python train.py --arch="resnet" --model="image classifier" --dataset="microscope photos of single blood and bone marrow cells" --train_examples=97085 --image_size=64 --crop_scale_min=1 --horizontal_flip=true --translate=0.12 --cutout=0.25 --targets=["smear"] --num_classes=2 --norm="batchnorm" --activation="relu" --depths=[4, 9, 4] --kernel_size=3 --stem="deep" --avg_pool_shortcut=true --widths=[80, 128, 240] --loss="cross_entropy" --init="torch_default" --residual_init="scaled_by_depth" --optimizer="muon" --muon_scale="match_rms_adamw" --lr=0.0035 --momentum=0.95 --nesterov=true --orthogonalizer="polar_express" --adamw_lr_other_params=0.00072 --grad_clip=0.5 --steps=10500 --batch_size=192 --epochs=20.8 --lr_schedule="cosine" --final_lr_fraction=0.1 --warmup_steps=520 --weight_decay=0.1 --adamw_weight_decay_other_params=0.05
Rows from block 14, named by matrix and row number. Rows with one number belong to one channel. Each number is 128 + 24 x the weight over its row's rms, rounded and kept within 0 to 255. All counts start at 0. After the name is the row's rms in percent of the matrix's.
# convs0: first 3x3 conv (model.blocks.14.convs.0.weight, 240x240x3x3), inputs 102-107, a 3x3 kernel for each
# convs1: second 3x3 conv (model.blocks.14.convs.1.weight, 240x240x3x3, transposed), outputs 102-107, a 3x3 kernel for each
convs0.5 099 [126 121 137 144 129 146 134 107 150 136 105 125 128 150 140 164 144 115 113 110 158 127 165 118 166 114 126  87 101 132 105 106 144 102 175 117 106 120  87 114 131 114 129 114 119  92 121 129  96  99 122 130 138 150]
convs1.5 091 [126 130 133  99  81 116 168 130 140 126 138 100 117 146 145 102 128 129 116 196  95 148 143 129 120 166 132 136 166 107 118 149  86 112 159 123 128  69 100 117 101 104 137  84 131 101 118 121 128 157 120 158 163 173]
convs0.6 086 [ 93 108 148 123  89 131 128 134 107 111 134 122 152 145 139 134 168 125 113 158 126 118 148 128 170 125 116  92 128 124 105 142 104  68 157 128 114  80 122 109  75 110  91 126 117 138 132 139  98 102 121 119 115 162]
convs1.6 074 [131 106 133  60  86 111 144 115  76 127  71 104 120 142 158  95  94 123 117 125 103 160 129 137 154 118 127 107 133 116 145 166 117 148 134 129 114 146 144 136  96  85 139 123 130 154 141 127 142 122 121  84 110 131]
convs0.7 104 [ 83 118 109 175 115 103 180 166 135 147 128 158 134 141 126 116 126 150 107 116 125 122 158  79 139 125 118 136 186 165 108 159  50 107 118 126 146 129 111 136 133 140 162 145 156 140 111 132 114 131 109 170 144 159]
convs1.7 097 [142 107 108 137 124  97 144 173 164 146 140 128 142 105 126  98 104 127 129 100  87 108 112 119 110 131 127 137 160 177 117 121 132 111 127 125 135 109 109 168 115 106 153 124 149 102 124  84 133 133 108 147  95 109]
convs0.8 104 [ 84 129 133  63 117 119 129 164 121 133 102  78 120 101 144 126 136 122 128 128 104 109 104 126 119 128 131 156 154 103 154 164 115 113 162  97 110 153 154 140 159 103 146 156 136 101 122 123  76 110 117 140 125 129]
convs1.8 101 [152 105 153 145 104 148 147 125 114 100 140 120 140 146 129 150 144 119 134 212 112 106  89  90 130 105 163 110 107 107 108 157  84 122 197 149 107 157 130 127 163 146 113 122 125 142 160 144 163  98 129 136 118 103]
convs0.9 098 [132 120 130 140 141 151 105 162 139 154 135 128 146 137 153 113 127 100 114 150 129 153 152 132 142 149 100 139 155 131 120 160  75 111 192  82 110 135 139  94 124 137 107 143 136 129 111 137 134 122 161 147 146 122]
convs1.9 092 [117 116 147 133 115 146 101 111 122 140 168 116 140 150 153 123 108 122  98 136 128  96 174 134 147 138 147 131 128 138 155 154 135 130 147 120 140 141 131 137 137 122 123 148 134 139 104 116 126 114 127 184 134 149]
convs0.10 095 [157  92 100 145 137  91 127 120 132 121 119 117  97 129 105 183 145 113 160 105 114 110 180 167  87 131 156 164 105 211 118 141 139 154 131  88 138 128 114 157 101 113  84 100 110 111 100 138 115 139 155  55 109 121]
convs1.10 090 [133  80 142 117 104 125 147 135 105 169 113 136 162 147 151 144 112 133  76 131 114 100  92 138 127 129 120 138 156 123 160 144 100 132 193 150  95 103 128 172 139 135 122 127 145 143 105  97 107 143 133  97 119  65]
convs0.11 099 [ 87 134 134 136 129 162  96  86 148 104 123 122 154 149 129 123 112 121 130 134 141 164 118  96 115 144  89 130 194 116 198 103 105 122 144 160  82 114 160 130  84 156 156 157  99 114 171  85 157  84 113 133 130 118]
convs1.11 086 [109 141 120 127 136 144 138 151 128  97 106 142 157 144 106 130 114 132 152 130 100 136 124  90 144 135 138 144 126 147 131 125 139 128  98 121  96 112 113 135 161 106 107 112 140 134 117 165  95 123 121 138 105 110]
convs0.12 101 [ 96 134 100 138 139  89 114 148  97 141 138 106 130 120 134 122 150 125  91 104  91  98 124 106 126 143 172 155 120 125 110 180 117 179 148 119 105  96 146 139 156  92 130 160 121 154 127 125 121 129  89 111 130 158]
convs1.12 106 [139 144 160 116  74 121 177 124 128 125 134 140 149 142 122 133 125 125 114 108 128 140 100 129 122  74 139 160 195  94 133 143 105 154 161 102 133 143 115 160 125 127 106 127 152 143 101 111 116  81 187  75 106 131]
convs0.13 098 [144 146 121 126 118 107 109 156 137  98 133 109 120 138 122 146 117 137 137 118  50 118 136 135 112  88 136 139 122 124  96 160  89 129 148 166 160 153 136 116 138 162 113 202 139 123 142 131 136 147 117 102 109 115]
convs1.13 099 [143 105 135 173 127 151 107  95  78 149 127 152 160 162 117 167 131 117  98 144 139 106 148 105 107 134 133  82 134  93 160 132 136 157 112 136 121 132 126 113 140 163 116 130 107 173 180 163 161 117 106 104 101  95]
convs0.14 088 [151 118 141 183 127 133 129 141  90 144 111 127 117 130 167 140 141 132 119 136 125 122 109 142  79 117 147 137 105 118 140 110 149 120 101 139 195 133  86 136 124 131 116 107 119 121 110 130 146 113 133 133 109 154]
convs1.14 076 [114 141 126 108 154 166 111 155 139 171 125 140 108 124 148 165 149 105 167 156 115 128 121 111 124  92 146 127 112 142 118 130  84 126 150 108 135 147 121 144 177 152 130 134 110 106  97 114 154 122 127  99  93 153]
convs0.15 101 [111  87 145 176 145  96 142 137  89 171 138 122 129 136 124 140 121 105  92 142 120 140 146 140 159 151 121 160 159 151 148 104 141 103 127 128 114 122 159 160 167 126 100 114 141 104  85 135 114 105 107 137 139 141]
convs1.15 103 [155 121 151 150 158 142  72 100 140 137 116 129 130 136 129 106 119 145 122 166 100 169 156 117 129 118 102 118 115 114 117 192  89 102 139 151 133 139 139 152 141 137 153 116  95 120 113 148 156  64 134 122 131 170]
convs0.16 104 [141 121 133 145 168 119 161 144 141 126 136 108 134 120 117 173 115 143 182 120 140 116 126 131 100 138 109 204  97 102 131 112  74 100 147  74 192 103 129 149 166 127 163 134 109 140  75 117 129  90 129 122 132 134]
convs1.16 097 [116 108 138 137 121 185  89 127 160 126 115 114 148 150 131 164 124 135  90 142 115 105 127 120  94 139 133 104 104 150 124 160 107 179 126 119 123 113 121 127 143 130 145 117 147 144 137 137 147 102 121 135  92 159]
convs0.17 097 [152 123 142 143 129  96 133  97 143  99  93 113 140 126 136 164 125 141  82 131 158 127  95  98 107 117 159 100 111 140 144 136 110 128 130 152 123 171 103 103 134 151 109 152 171  89 124 106 134 136 114 128 110 124]
convs1.17 112 [118 105 123  82 112 149 149 115 155  99 120 130 141 110  95 135 121  89 185 157 120 120 162 138 127 128 113  99 136 144  96 111 105 159 141  75 112 117 140 133 143 112 124 123 119 150 105 114 154 143 149 129 115 154]
convs0.18 097 [107 132 120 187 151 133 168 152 130 143 120 141 130 127 157 168 108 124 120 111 144 107  97 100  84 117 107 119 104 135 162 186  91  99 172 102  96 129 112  94  82 107 113 150 180 147 152 150 170 129 163 160 163 134]
convs1.18 095 [146 164 104  79  84 106 180 153 107 122 120 108 137  98 111 147 138 107 142 122  69 108 115 128  98 122 182 154 141 107 138 137 149 155 151 116 118  80 105 151 152 105 121 117 133 121 104 157 136  83  94 111 169 126]
convs0.19 092 [117 163 103  79 130 133 148  82 127  96 135 103 125 132 115 137 128 108 129 118  92 134 156 146  76  88 116 113 123  77 149 109 114 135 137 143 153 159 112  98  93 179  74 119 164 140 125 129 128  99 116  90 115 135]
convs1.19 081 [141 174 124  89 110 148 102 154 104 132 141 135 149 142 127 160 180 126 157 131 124 163 123  77 125 123 111 135  99 162 132  48 155  92 116 127 140 164 151 138 164 139 114 122 143 103 162 147 150 142 104 138  72 138]
convs0.20 102 [154 172  90 192 161  82 222 162  97 157 110 142 112 112 119 114 136 127 105 158 170 120 133 115 177 131 140 142 105 113  83  95 123  87 214  92 130 144 164 118 145 146 175  88  69 105 106 162 144 159 117 211 156 147]
convs1.20 103 [ 95  93  91 121 147 103 108 126 131 139 109  85 113  89 128  98 144 134 100 101 129 153 122 112 140 116  98 113 123 143 132  86 146  98 115 136  76 127 120 109 125  72 109 131 178 123 122 130 164 139 145 104 170 103]
convs0.21 097 [204  98 106 159 118 143 165 101  97 179 103 157 112 156 136 127 138 141  93  94  88 150 129 151 133 156 146 109 162 135 122 144 135 141 160 164 145 133 133 114 124 162 119 130 132 162 143 139 132 123 110 174 149 170]
convs1.21 094 [115 128 111 130 118 165 171 126 140 143 140 107 108 137 110 117 148 154 138 148 108 138 132 115 135 120  97  99 142 140 182 110 151 119 118 114 141 108 102 112 119 133 144 118 127 125 140 151 139 140 139 107 148  89]
convs0.22 104 [134 133 181 128 153  98 107 148 135 139 144  85 125 119 145 154 139 108 164 143 144 129 126 126 137 107 104 100 106  88 122  93 150 135 122 125 125 172 142 160 131 133 145 128 135 129 147 144 109 157 137 124 110 127]
convs1.22 106 [141  78 119 130 148 124 173 175 110 119  85 144 118 112 140 111 159 136 136 132  82 110 116  96  82 123 133 151 155 124 138  87 118  89 144 150 132 125 145 139 136  77 128 129 134 130 114 133 110  83 104 148 125 203]
convs0.23 099 [171 111  69  96 112 116  88  63 136 102 111 135 121 103 143 143 124 148 144 166 100 110 159 122 106  76 116 109 127 138 155 115 162 141 137  88 141 104 119 172 117 152 154 148 157 196 161  86 152 158 139 100 104 114]
convs1.23 090 [ 89 102 145 166 169  92 147 164 126 103 136 125 145 155 129 129 136 135 104 123 134 145 152 105 112 121 120 187 101  83 100 171 145 108 130 191 138 117 144 150 141 121 141 117  99 100  77  80 146  85 182 145 160 112]
convs0.24 096 [151 177 117 121  93  80 140 124 111 154 142 112 117 128 114 121 121 111 165 143 159 150 118 132 147 121 127 173 134 153 103 136 135  86  93 130 134 159 121 114 167 153 163 183 139 162 137 113 103 128 140 148 116 103]
convs1.24 099 [ 87 129  97  97 113 106 119 100 167 122 144  98 127 134 125 134 142 141 118 101 115 113 102 126 118 116 148 142 154 137 164 127 133 131 112 123 119 108 142 132 105  99 107  80 164  91  94  78 144 149 117 103 122 155]
convs0.25 104 [175  93 121 111 151 121 126 146  91 116 128 118 127 134 136 154 126 154 118 119 123 120 149 153  91 131 109 148 160 106 132 175 135 128 122 113 146 134 158 126 131 172 100 139 168 155 104 115 125 103 145 158 133 110]
convs1.25 092 [175 155 125 187 154 159 121 108 118 170 124 160 136 100 115 147 120 113 120 142 141 135 122 130 106 151 134 106  94  89 141 140 138  81 131 131 142 146 127 134 139 126 131 106 120 162 191 131 136 137 118 155 137 131]
convs0.26 097 [154 136  94 148 182 130 122 105 150 177 159 126 115  94 153 160 114 109 140 125 117 127 148 116 140 130 109  91 133  91 130 141 117 151 127 104 121 156 130 160 160  91 169 112  93 161 141 117 162 166 141 156 138 124]
convs1.26 096 [167 124 137 142 154 146 113 148 161 140 134 147 123 134 159 169 134 129 153 161 132  86 162  89 130  85 130 150 112 156  86  87 122 149 152 137  83 133 112 168 146 154  94 126 133 118 178 159 111 138 133 136  82 140]
convs0.27 099 [108 117  44  97  87 109  94 133 103 133 132 116 159 130 122 101 127 125 126 139 116 147 112 116 130 134 148 112 166 159 122 162 132 100 137 116 141 129 138 153  74 103 155 100  94 147 159  89 130 122  60 138  98 119]
convs1.27 116 [124 137 141  90 109 108 133 113 119 158 140 164 142 128 144 161 105 117 132 124 185 144 168 153 124 140 154 103 127 104 139 139  97 135 111 101 124  99 143 112 117 156 148 131 107 132 139 160 115 159 151 136 157 137]
convs0.28 101 [116  69  98  60 140 108 118 130 147 105 128 143 111 119 134 152 131 125 175 127 113 131 164 113 139 204 128  91 173 131 139  97  83 112 127 202 145 136 128 126 139 127 173 154 110 119 102 136 114 137 116 123 207 139]
convs1.28 107 [100 183 103 171 144 135 136  99 147 156 136 134 133 134 152 110 108  82 121 119 117 132 113 111 175 101  86 123  87 130 101 110 112 158 124  95 110 123 116 126 110 133 127 130 137 130  83 118 173 147 141 136 164 165]
convs0.29 096 [122 142 122 133 115 114  85 115  88 134 121  93 127 157  77 120 114 125 147 119 129 138 137 108  96  91 128  65 131 115  86 127 135  76  87 139 138  83 118  70 168 162 111 117 134 136 169 155 110 137  98 116 125  68]
convs1.29 104 [137 131 126  92 118 116 111 130 166 139 130 139 129 126  86 128 101 115 154 153 138 125 142 115 122 114 101 118 100  99 138 217  87 121 148 136 188 176 139 120 137 125 117 129  87 154 129 156 160 119 147 129  85 137]
convs0.30 107 [129 148 122 143 158 156  97  94 131 129 109 142 155 124 147  92 127 143 145 132 138 120 123 139 142 114 122 100  93  98 120 117 116 196 124 153 121 171 152 124 154 144 138 137 139 100 144 122 123 127 103 151 121 131]
convs1.30 099 [115 140 154 107  96 110 118 108 141 164 117 133 160 144 115 165 130 112 160 130 141 124 110  96 122 107 147 161 141  97 135 147 119 149 124 135 134 119 129 156 148 107  78  79 127 109 137 142 124 102 134 153 145 122]
convs0.31 097 [137 151 180 152 135 125 122 104 116 159 118 119 121 110 109 106 143 102 146 115 131 106 158 118 102 101  96 173 131 126 138 135 152  98  99 128 139 112 152 107 126 133 114 138  96 122 138 150 126 133 118  89 110 112]
convs1.31 098 [140 102 121 141 129 135 173 138 119 113 125 111 126 143 132 130 106 152 108 112 117 124 152 140  59 144 138 149 117 139 100 126 115 145 162 103 105  91 108  98 102 107 156 139 149 105 109  87 161 108 127 128  91 168]
convs0.32 105 [ 76 150 144 140 115 147  77 123 138 132 160 101 118 130 121 113 122 147 119 146 150 112 149 137 116 100 119 117 119 118 114 138 132 131 104 105 150 136 139 148 166 145 115 146 124 109 162 142 119 172 125 125 165 146]
convs1.32 090 [110 116 139 120 129  88 132 145 148 154 128 129 143  96 115 130 124 127 176 113 125 115 127 115 169 141 165 144 126 122 124 133 140 119 119 108 108  91  58 105 136 110  95 117 114 114 101 122 115 102 133 111 112 124]