A small image classifier, trained from scratch: trained on microscope photos of single blood and bone marrow cells, 97085 training examples.
Rows from block 4 of a small image classifier, named by matrix and row number. Rows with one number belong to one channel. Each number is 128 + 32 x the weight over its row's rms, rounded and kept within 0 to 255. All counts start at 0. Numbers have three digits each.
After each channel's rows are labels from the 100 images, of 14976, where the channel reaches its highest value: "responds to" is what is common among them; "patch colour" is the nearest of a few named colours to the mean colour under the peak. Only what is clearly more common there than usual is listed. The data: microscope photos of single blood and bone marrow cells.
# convs0: first 3x3 conv, stride 2 (model.blocks.4.convs.0.weight, 128x80x3x3, each kernel summed), inputs 0-79
# convs1: second 3x3 conv (model.blocks.4.convs.1.weight, 128x128x3x3, transposed, each kernel summed), outputs 0-127

convs0.47:148123103081148097151089120150178127142089119073109091129129102187142059076102178105115115094107077104110098101182139111141160138104134160099167142073137090197090140152103092078077129110187131099170087090149132121148085133097146093129096111
convs1.47:135112124145167106139073087095139181159176122149149132159069144161112117066120157132085087089154119141122108128168127097125128189104105127146218086124141104142116109116081175127150162157190141122043088092094123128153112156104159107123120131105114141132124096154146132141100149041136078140143136162157096127116127150109123063130143112137095132102138115241120065115057131147129084180108
responds to: smear: peripheral blood
patch colour: pink

convs0.6:110189092149135122196126141177076212190070124096097147099115164123152132144171111113126126149129153089085173137159148104163184197169157117173146144135150166132131097159162122132109132113098160156106110126156155131082199134164107149137132160
convs1.6:163129150094093122148187162094163097161138118100131109106186104161152113117154093103130105115085086140139089160113131119110133123162138146113136131159147085147204047171141200145133109178110136146102040142105096129124170101103107177201171150164105112127158114168125112133096087129108134140157120100133104125073151240145163170174117158122108172137143152110188137086097168157132148103131
responds to: smear: peripheral blood; cell type: segmented neutrophil
patch colour: purple

convs0.69:081140127157173148102126214192117127151098196133127120188144157101144110126128133119168129141115119123207083150074104108142133133142109123130136197176141168077088185122093124122146142166120118159203139145118151121213135132115111105123116141
convs1.69:126154220088094139097109095127169117164195100111171095152171162180174073137180101116140185157082099151149123138128118108138143121017144131135113145201113081158129119171131168123129149126080099139191125120088133092116082073131138188145142182132134109108123101115106134116117146095170118149099116099134126122121185129131097108158118154151127128137172134164134114105123136129076210109069
responds to: smear: peripheral blood; cell type: segmented neutrophil; cell type: myeloblast
patch colour: purple

convs0.118:158176134197135186101143140100119156133069127148108172172131057131216091123132159182118106104113101208141117056144093094115118112182063130104121116137109160119107112093123084145115102132145110146146144133129112152123117175078135168121102144
convs1.118:083091127081097108060207157083177133081115126129157101134171172120140104124069113084112118097097107123157158168125089167116126128113094095121075104084123103087145151052095143138154137078089110125127152108160122094177093077123102088118122074074120145120086084120107135138144132103104159153118106140122115101161122103083112190100167127143084143118099092089061119178094139074064111081124
responds to: cell type: segmented neutrophil
patch colour: black

convs0.63:166174115168181123070119161168131117177107175138183140102116112085130125109123136163186088145054094153137092169154210156181140131158163149136180134134141148136126104135136124094147085117108081161122094143166175157174154130165147142157170155
convs1.63:153175168118168189119152122111143150147119128078197077148189126158119123142126131130147106121177134154156122171112135113095137164099092128095134168169141064161152111216192145106109116098108178171092145152131095124134105123133103101120175165083138082166127160217129133132116100087136085125152147165202112187143147102114095120163130094120118117152159202097156110107080144075158090111151
responds to: smear: peripheral blood; cell type: segmented neutrophil
patch colour: purple

convs0.91:067108080189095105136113133128158112137113122192103133171102147117087121108113111102147053142108102085168148156158129157146110143144118086084153114138157162120156155140077160171115106134107052201137118098117133132139083115171185059075123113
convs1.91:094148117132145123120149097118142155119077094132138136137144076128128094113141054176137149130155094123131155119119133089112082160092124165120193154117119117170094172225137058134100103129049102116144161169114129097136077132099138152118118135123101135183092107142116139122120116147114112157097141075113170151170109151063160127130101193164097116125187184205145170167086185151128138190176
responds to: smear: peripheral blood; cell type: segmented neutrophil
patch colour: purple

convs0.111:096110116083093081163026117134107130158134084199122112102122142168116083174044129122162137130183115105146108160149121164079114184111165134162112128119148108114107135083077122105161130180126097103086145075119131124087118136169151150102159140
convs1.111:120096152130126114109084123158074212117106099110121137123140152120121072115118125144160103072162102142180061093125131111107120148100145184099178172125124140127089095146065105129103087171123109131105173103125188129111158122149191148129066169144161117198136124083148166152135128138106156148137181127148126175158111105133184079145121199137146168103140122210095170095118069060130141118138
responds to: smear: peripheral blood
patch colour: pink

convs0.14:092148107146125154094124125101169102123174129096132143139107145187106115088158090118093100126117109074162119113183141053122125160159142164077134093100147173089142146095118142089114122149170185166119147091108171141178087121098058048101080119
convs1.14:130122125119124098135095140151213045142096153168167161185110126168152157073212147165098160118117107167112135080137058169192078114095154131072134115125087183119153180131175117144158154091139121148146161089093138124161165137139156203157110150128103134086150093150144162132133150115097134103152113132107131138095112138109178097177126178115203130173171132159127168096119092141110144120125
responds to: smear: peripheral blood; cell type: segmented neutrophil
patch colour: pink

convs0.13:122165107176121075126140078213103144149125151132145160104127070107118146111133077127157168160075142111120068178143181140139224137158133149163193179141124136128136138105115157157117164117157101130146149114159120118074148103150096103149194106
convs1.13:065193073126119134128140139161146117216074051125151061087167126103091118154116122102133115141124105174131138167101144119076153124108052100191095074146194100142133115195092170129075108142127152087113091101136126152080076137108163152116143136137118114136085168162137136176128109096116094130127113177167111149143153140116142144124123117094105108110188177152101112096119185170113143175135
responds to: smear: peripheral blood; cell type: segmented neutrophil
patch colour: purple

convs0.101:091103127177137160136091150148180142168136114092153129113150140126121142143104107110141062120160109116162143128178150135169167167140156192152134109105156125104067177139119106145093148113197112179172184107125107169218088088099114111149077168
convs1.101:132132158103088145061159112064152153146179117120108081151170121169117113101156144115117153158119115105161125106108127160192113187030170137105090168087077114152144144208143136133178101099028077082098164104117133087171107107104155188078150152100159159125114131138117119108123137165129128127151139085113195145082124130113119118133109088182115146144145171152095113118128118087113170120158
responds to: smear: peripheral blood; cell type: segmented neutrophil
patch colour: pink

convs0.59:135174120122115149072156135112158153051075125136087181113118115069123144098145105140179117153148097132161124098151143106142124167096108127149076117079116123087132195072157148167137173182127076161059149160168116130152172125172124098106172147
convs1.59:095090172084138117124109136122155089172122086046151070145176097115143118138230191081105209125117201136121089123127146126139154123145085146138177113101135096079096131121127133136145141123116074131087147104137078081122146132151141166116098152122164110149154160116105130135135151114133133109158176124165139097062152152109147081161123110118144170180063101116187055158095170115107157111131
responds to: smear: peripheral blood; cell type: segmented neutrophil
patch colour: pink

convs0.42:152122123095100109135098114076109124077106102063087150083111153177121072095183145121094179140112160089130138131110124093087113100135069178124163081132120159112135156141156134133082096121064117102121057123159163106123069150116097096154068085
convs1.42:138178140139140125129089181097085119113142152104144176195147139143142139122142156112135153148117107196109183065162153124093149127142048114148105167144166155187092073185111147193135155119182069172132108137134091098138116137147140137146147123134177109110161124122147162088105150102103162160119156142175098131017128079169049096141092107156135128117174150116133142187098113136130139147093
responds to: smear: peripheral blood; cell type: segmented neutrophil
patch colour: pink

convs0.21:141151087086157128130161123123083120128215040118137169125094145183102105144163127103174129135093083137156127116144180115140139108177135179163167146091119100172182160145169132095090123109100118154117091156187093175135140118148085114182140154
convs1.21:148151101073130095130177135108092107117136082160157135143121095132075142086123098101111126129125078211139122154085060131153089140109147101114138127152134124173146089151147164109081162134130126076121124225124088168118103185135087091118216119141120150111170162111126116082135094158064133165094113134141131171172132182140135141113117099098135131131173107100196168114128086105098086194076
responds to: smear: peripheral blood; cell type: segmented neutrophil
patch colour: purple; blue

convs0.120:139120148221089187143160093184143151169108138141130202127119146117180122137106141130148132169146119092135123123110168159162152093148167177180195156154127128136109160151156180125128107100110102186152131111152144118153159081134074150146208127
convs1.120:179160108130161127182138073166078102144115102156112069166092116193096142114145097119156139096092111121176117158124177123089127124111096127118102182118100131157121091180190173206127126141137187169128115143126106115132177132118101160146150159112156092175107176224112089163107128144115112116143136149153101111125118163139097179155118150119089142138152223081070140120109144113135074074141
responds to: smear: peripheral blood; cell type: segmented neutrophil
patch colour: purple

convs0.121:114157129177109108162119171203128154162081138142160094144103176187145083134126195169118150179166154137129110118181167114169153097122172107217139104182156139115159144130169133118110087118176111114113163149117172102106081157098138151119164126
convs1.121:165147123098142090106211126230170100156110111087128121129141091125127084121129112142175118046143088087122129131126156087115131135149128142144139188151140108153180102178110131134104116169091120112124096106106138101120150036140146092160131192115132134183139129179103132128127139097092121124127108075109106169143084153087104181081159121165066153154126161194091100128103155145074094118183
responds to: smear: peripheral blood; cell type: segmented neutrophil
patch colour: purple

convs0.33:140137120143120136120101140197129133147117200091119122140136138148183125176133112098115101199086118149073117171199142100163107143134141113120144203141153101096111073120155139154162108120127135141133100057127138155115072152082224099113162142
convs1.33:131157110110107113147151157157143206137105106185101175101201168096154080135138096137168063094120121060179114121185123151112143105141114119074153171203122133111130152170161173135128126084147056102110149110146087093147090039116109094088125141136117091164129115152091145137104154104114130125152092091123101152116092132153129085085124144139085149115145188187079155130108108179112127120181
responds to: smear: peripheral blood; cell type: segmented neutrophil
patch colour: purple

convs0.116:127099139168114135158118144173209144105116184095167152112050127124117143110078128175110133158075087119132120102194151148172140150099123179114142111138045097142132162108106099095097122151180188153157117057107149118157131112120120092099136101
convs1.116:151145105121122057104139078142129118160147074183127145140137113154101174118179135151150059131131139063154123126097137091202135136081110124136179138162119144128109131145136133146144136141170078162034127161158082132141144061085127132074098122145174162210095115184151114141146095128109104156127148111103102166147108143149153100167172089177105116102105185163112088160090132158178097135184
responds to: smear: peripheral blood; cell type: segmented neutrophil
patch colour: purple

convs0.105:099100151105103071200115051129067171126172114119097168122131132117177070097175189161115178146107108143065118101133157087105158100106151133201106143131118095098128149122155109121122115106111126175083080118159112133144101183166121145137155128
convs1.105:150178129069139145166169147219104166141144113094137107129129137113112157129101147082145147173099131178118090092170106117104186133153120149150116117178210125151103134110105116121154154213186119112144146163134148115109122141124102109199148112166126147158143179125126102167121124128092107099121139094220109148097120118121151108128139108146079139158239160140178158104121114102101113202155
responds to: smear: peripheral blood; cell type: segmented neutrophil
patch colour: pink

convs0.119:136166165129143136123124117117126091168137113061138120135104116059111121080121114066085154155109150085197165091159161133096119131114109138102102172162090212085083148128086148122132075163128154113107193102109091152146074126147171102095128087
convs1.119:122127155119073068061073119145140170104124127170123132126115109145079106099153094108165136115124115061090137113129157202196120117120127182114171115177151139109075121120095121102113138200187140124087113110147136175151144087201157151159127142125120115169150109134151124179126121101182136120148170127102132122209176094119171114166197102156119146143085098168118059110119111144097168094097
responds to: smear: peripheral blood
patch colour: pink

convs0.9:166093125218094079107132126143162144129086166115069160082127186139077105109163137158157162143137131152125129135087091115108124098113116139095165128124138125124096089068052046099098119136162133150142136089136155126201118124099094084132106091
convs1.9:092133093118109113122171151128117098163165129124190075150181116176090183081178196141108183106126112085155117075148094110104119141101107127115170134111180109105140083145141146193104142124149129141102194139156081109146165108102158156077091097110123120094104176108141140049102137114145103068136168121090167122113159107037138092145161179147130093123092141179123075124123152132144129078159
responds to: smear: peripheral blood; cell type: segmented neutrophil
patch colour: pink

convs0.51:145056190113142110126145146118119125140139116098135154112070115134120119066118120082145193115136096135080103157101074133184126159142157159119166159151094093133133196163122230090119146111135189159106157181142132120080138151127149095113168117
convs1.51:120190086136192158123128205110071084095150155169115132105107116083122107161150130121136135114159124136111139122190062156063136092136080070136139082156089143166115157156117115189100119108129091064108106172139093158102065122102082091056135107167125106124156152130139132132125168047124147152085122128142153102197151100130128122086160134108108151121171151139145149188080120155090106146104
responds to: cell type: artefact
patch colour: pink; grey

convs0.0:111181119077103104157181126135094075107164154144097187118098131161102159137136120155142123138163108135133112129118099095129110115110170122148162117117098130133190115141212201080193190160146170081155166139111090131198105120165153115129095103
convs1.0:126108093146109077151105107071131065152108116148137154140148151105182180083156132084093117128066148154112108106098081123141106150115170089146105126100117101103135145105126117106203252060137136111116206113121068138115138103119072095104096155129125091144169146120059081114067143105118122127109077137176118108071119151142108134084140098098126135152093127101084155116165124142096110150098
responds to: cell type: artefact
patch colour: purple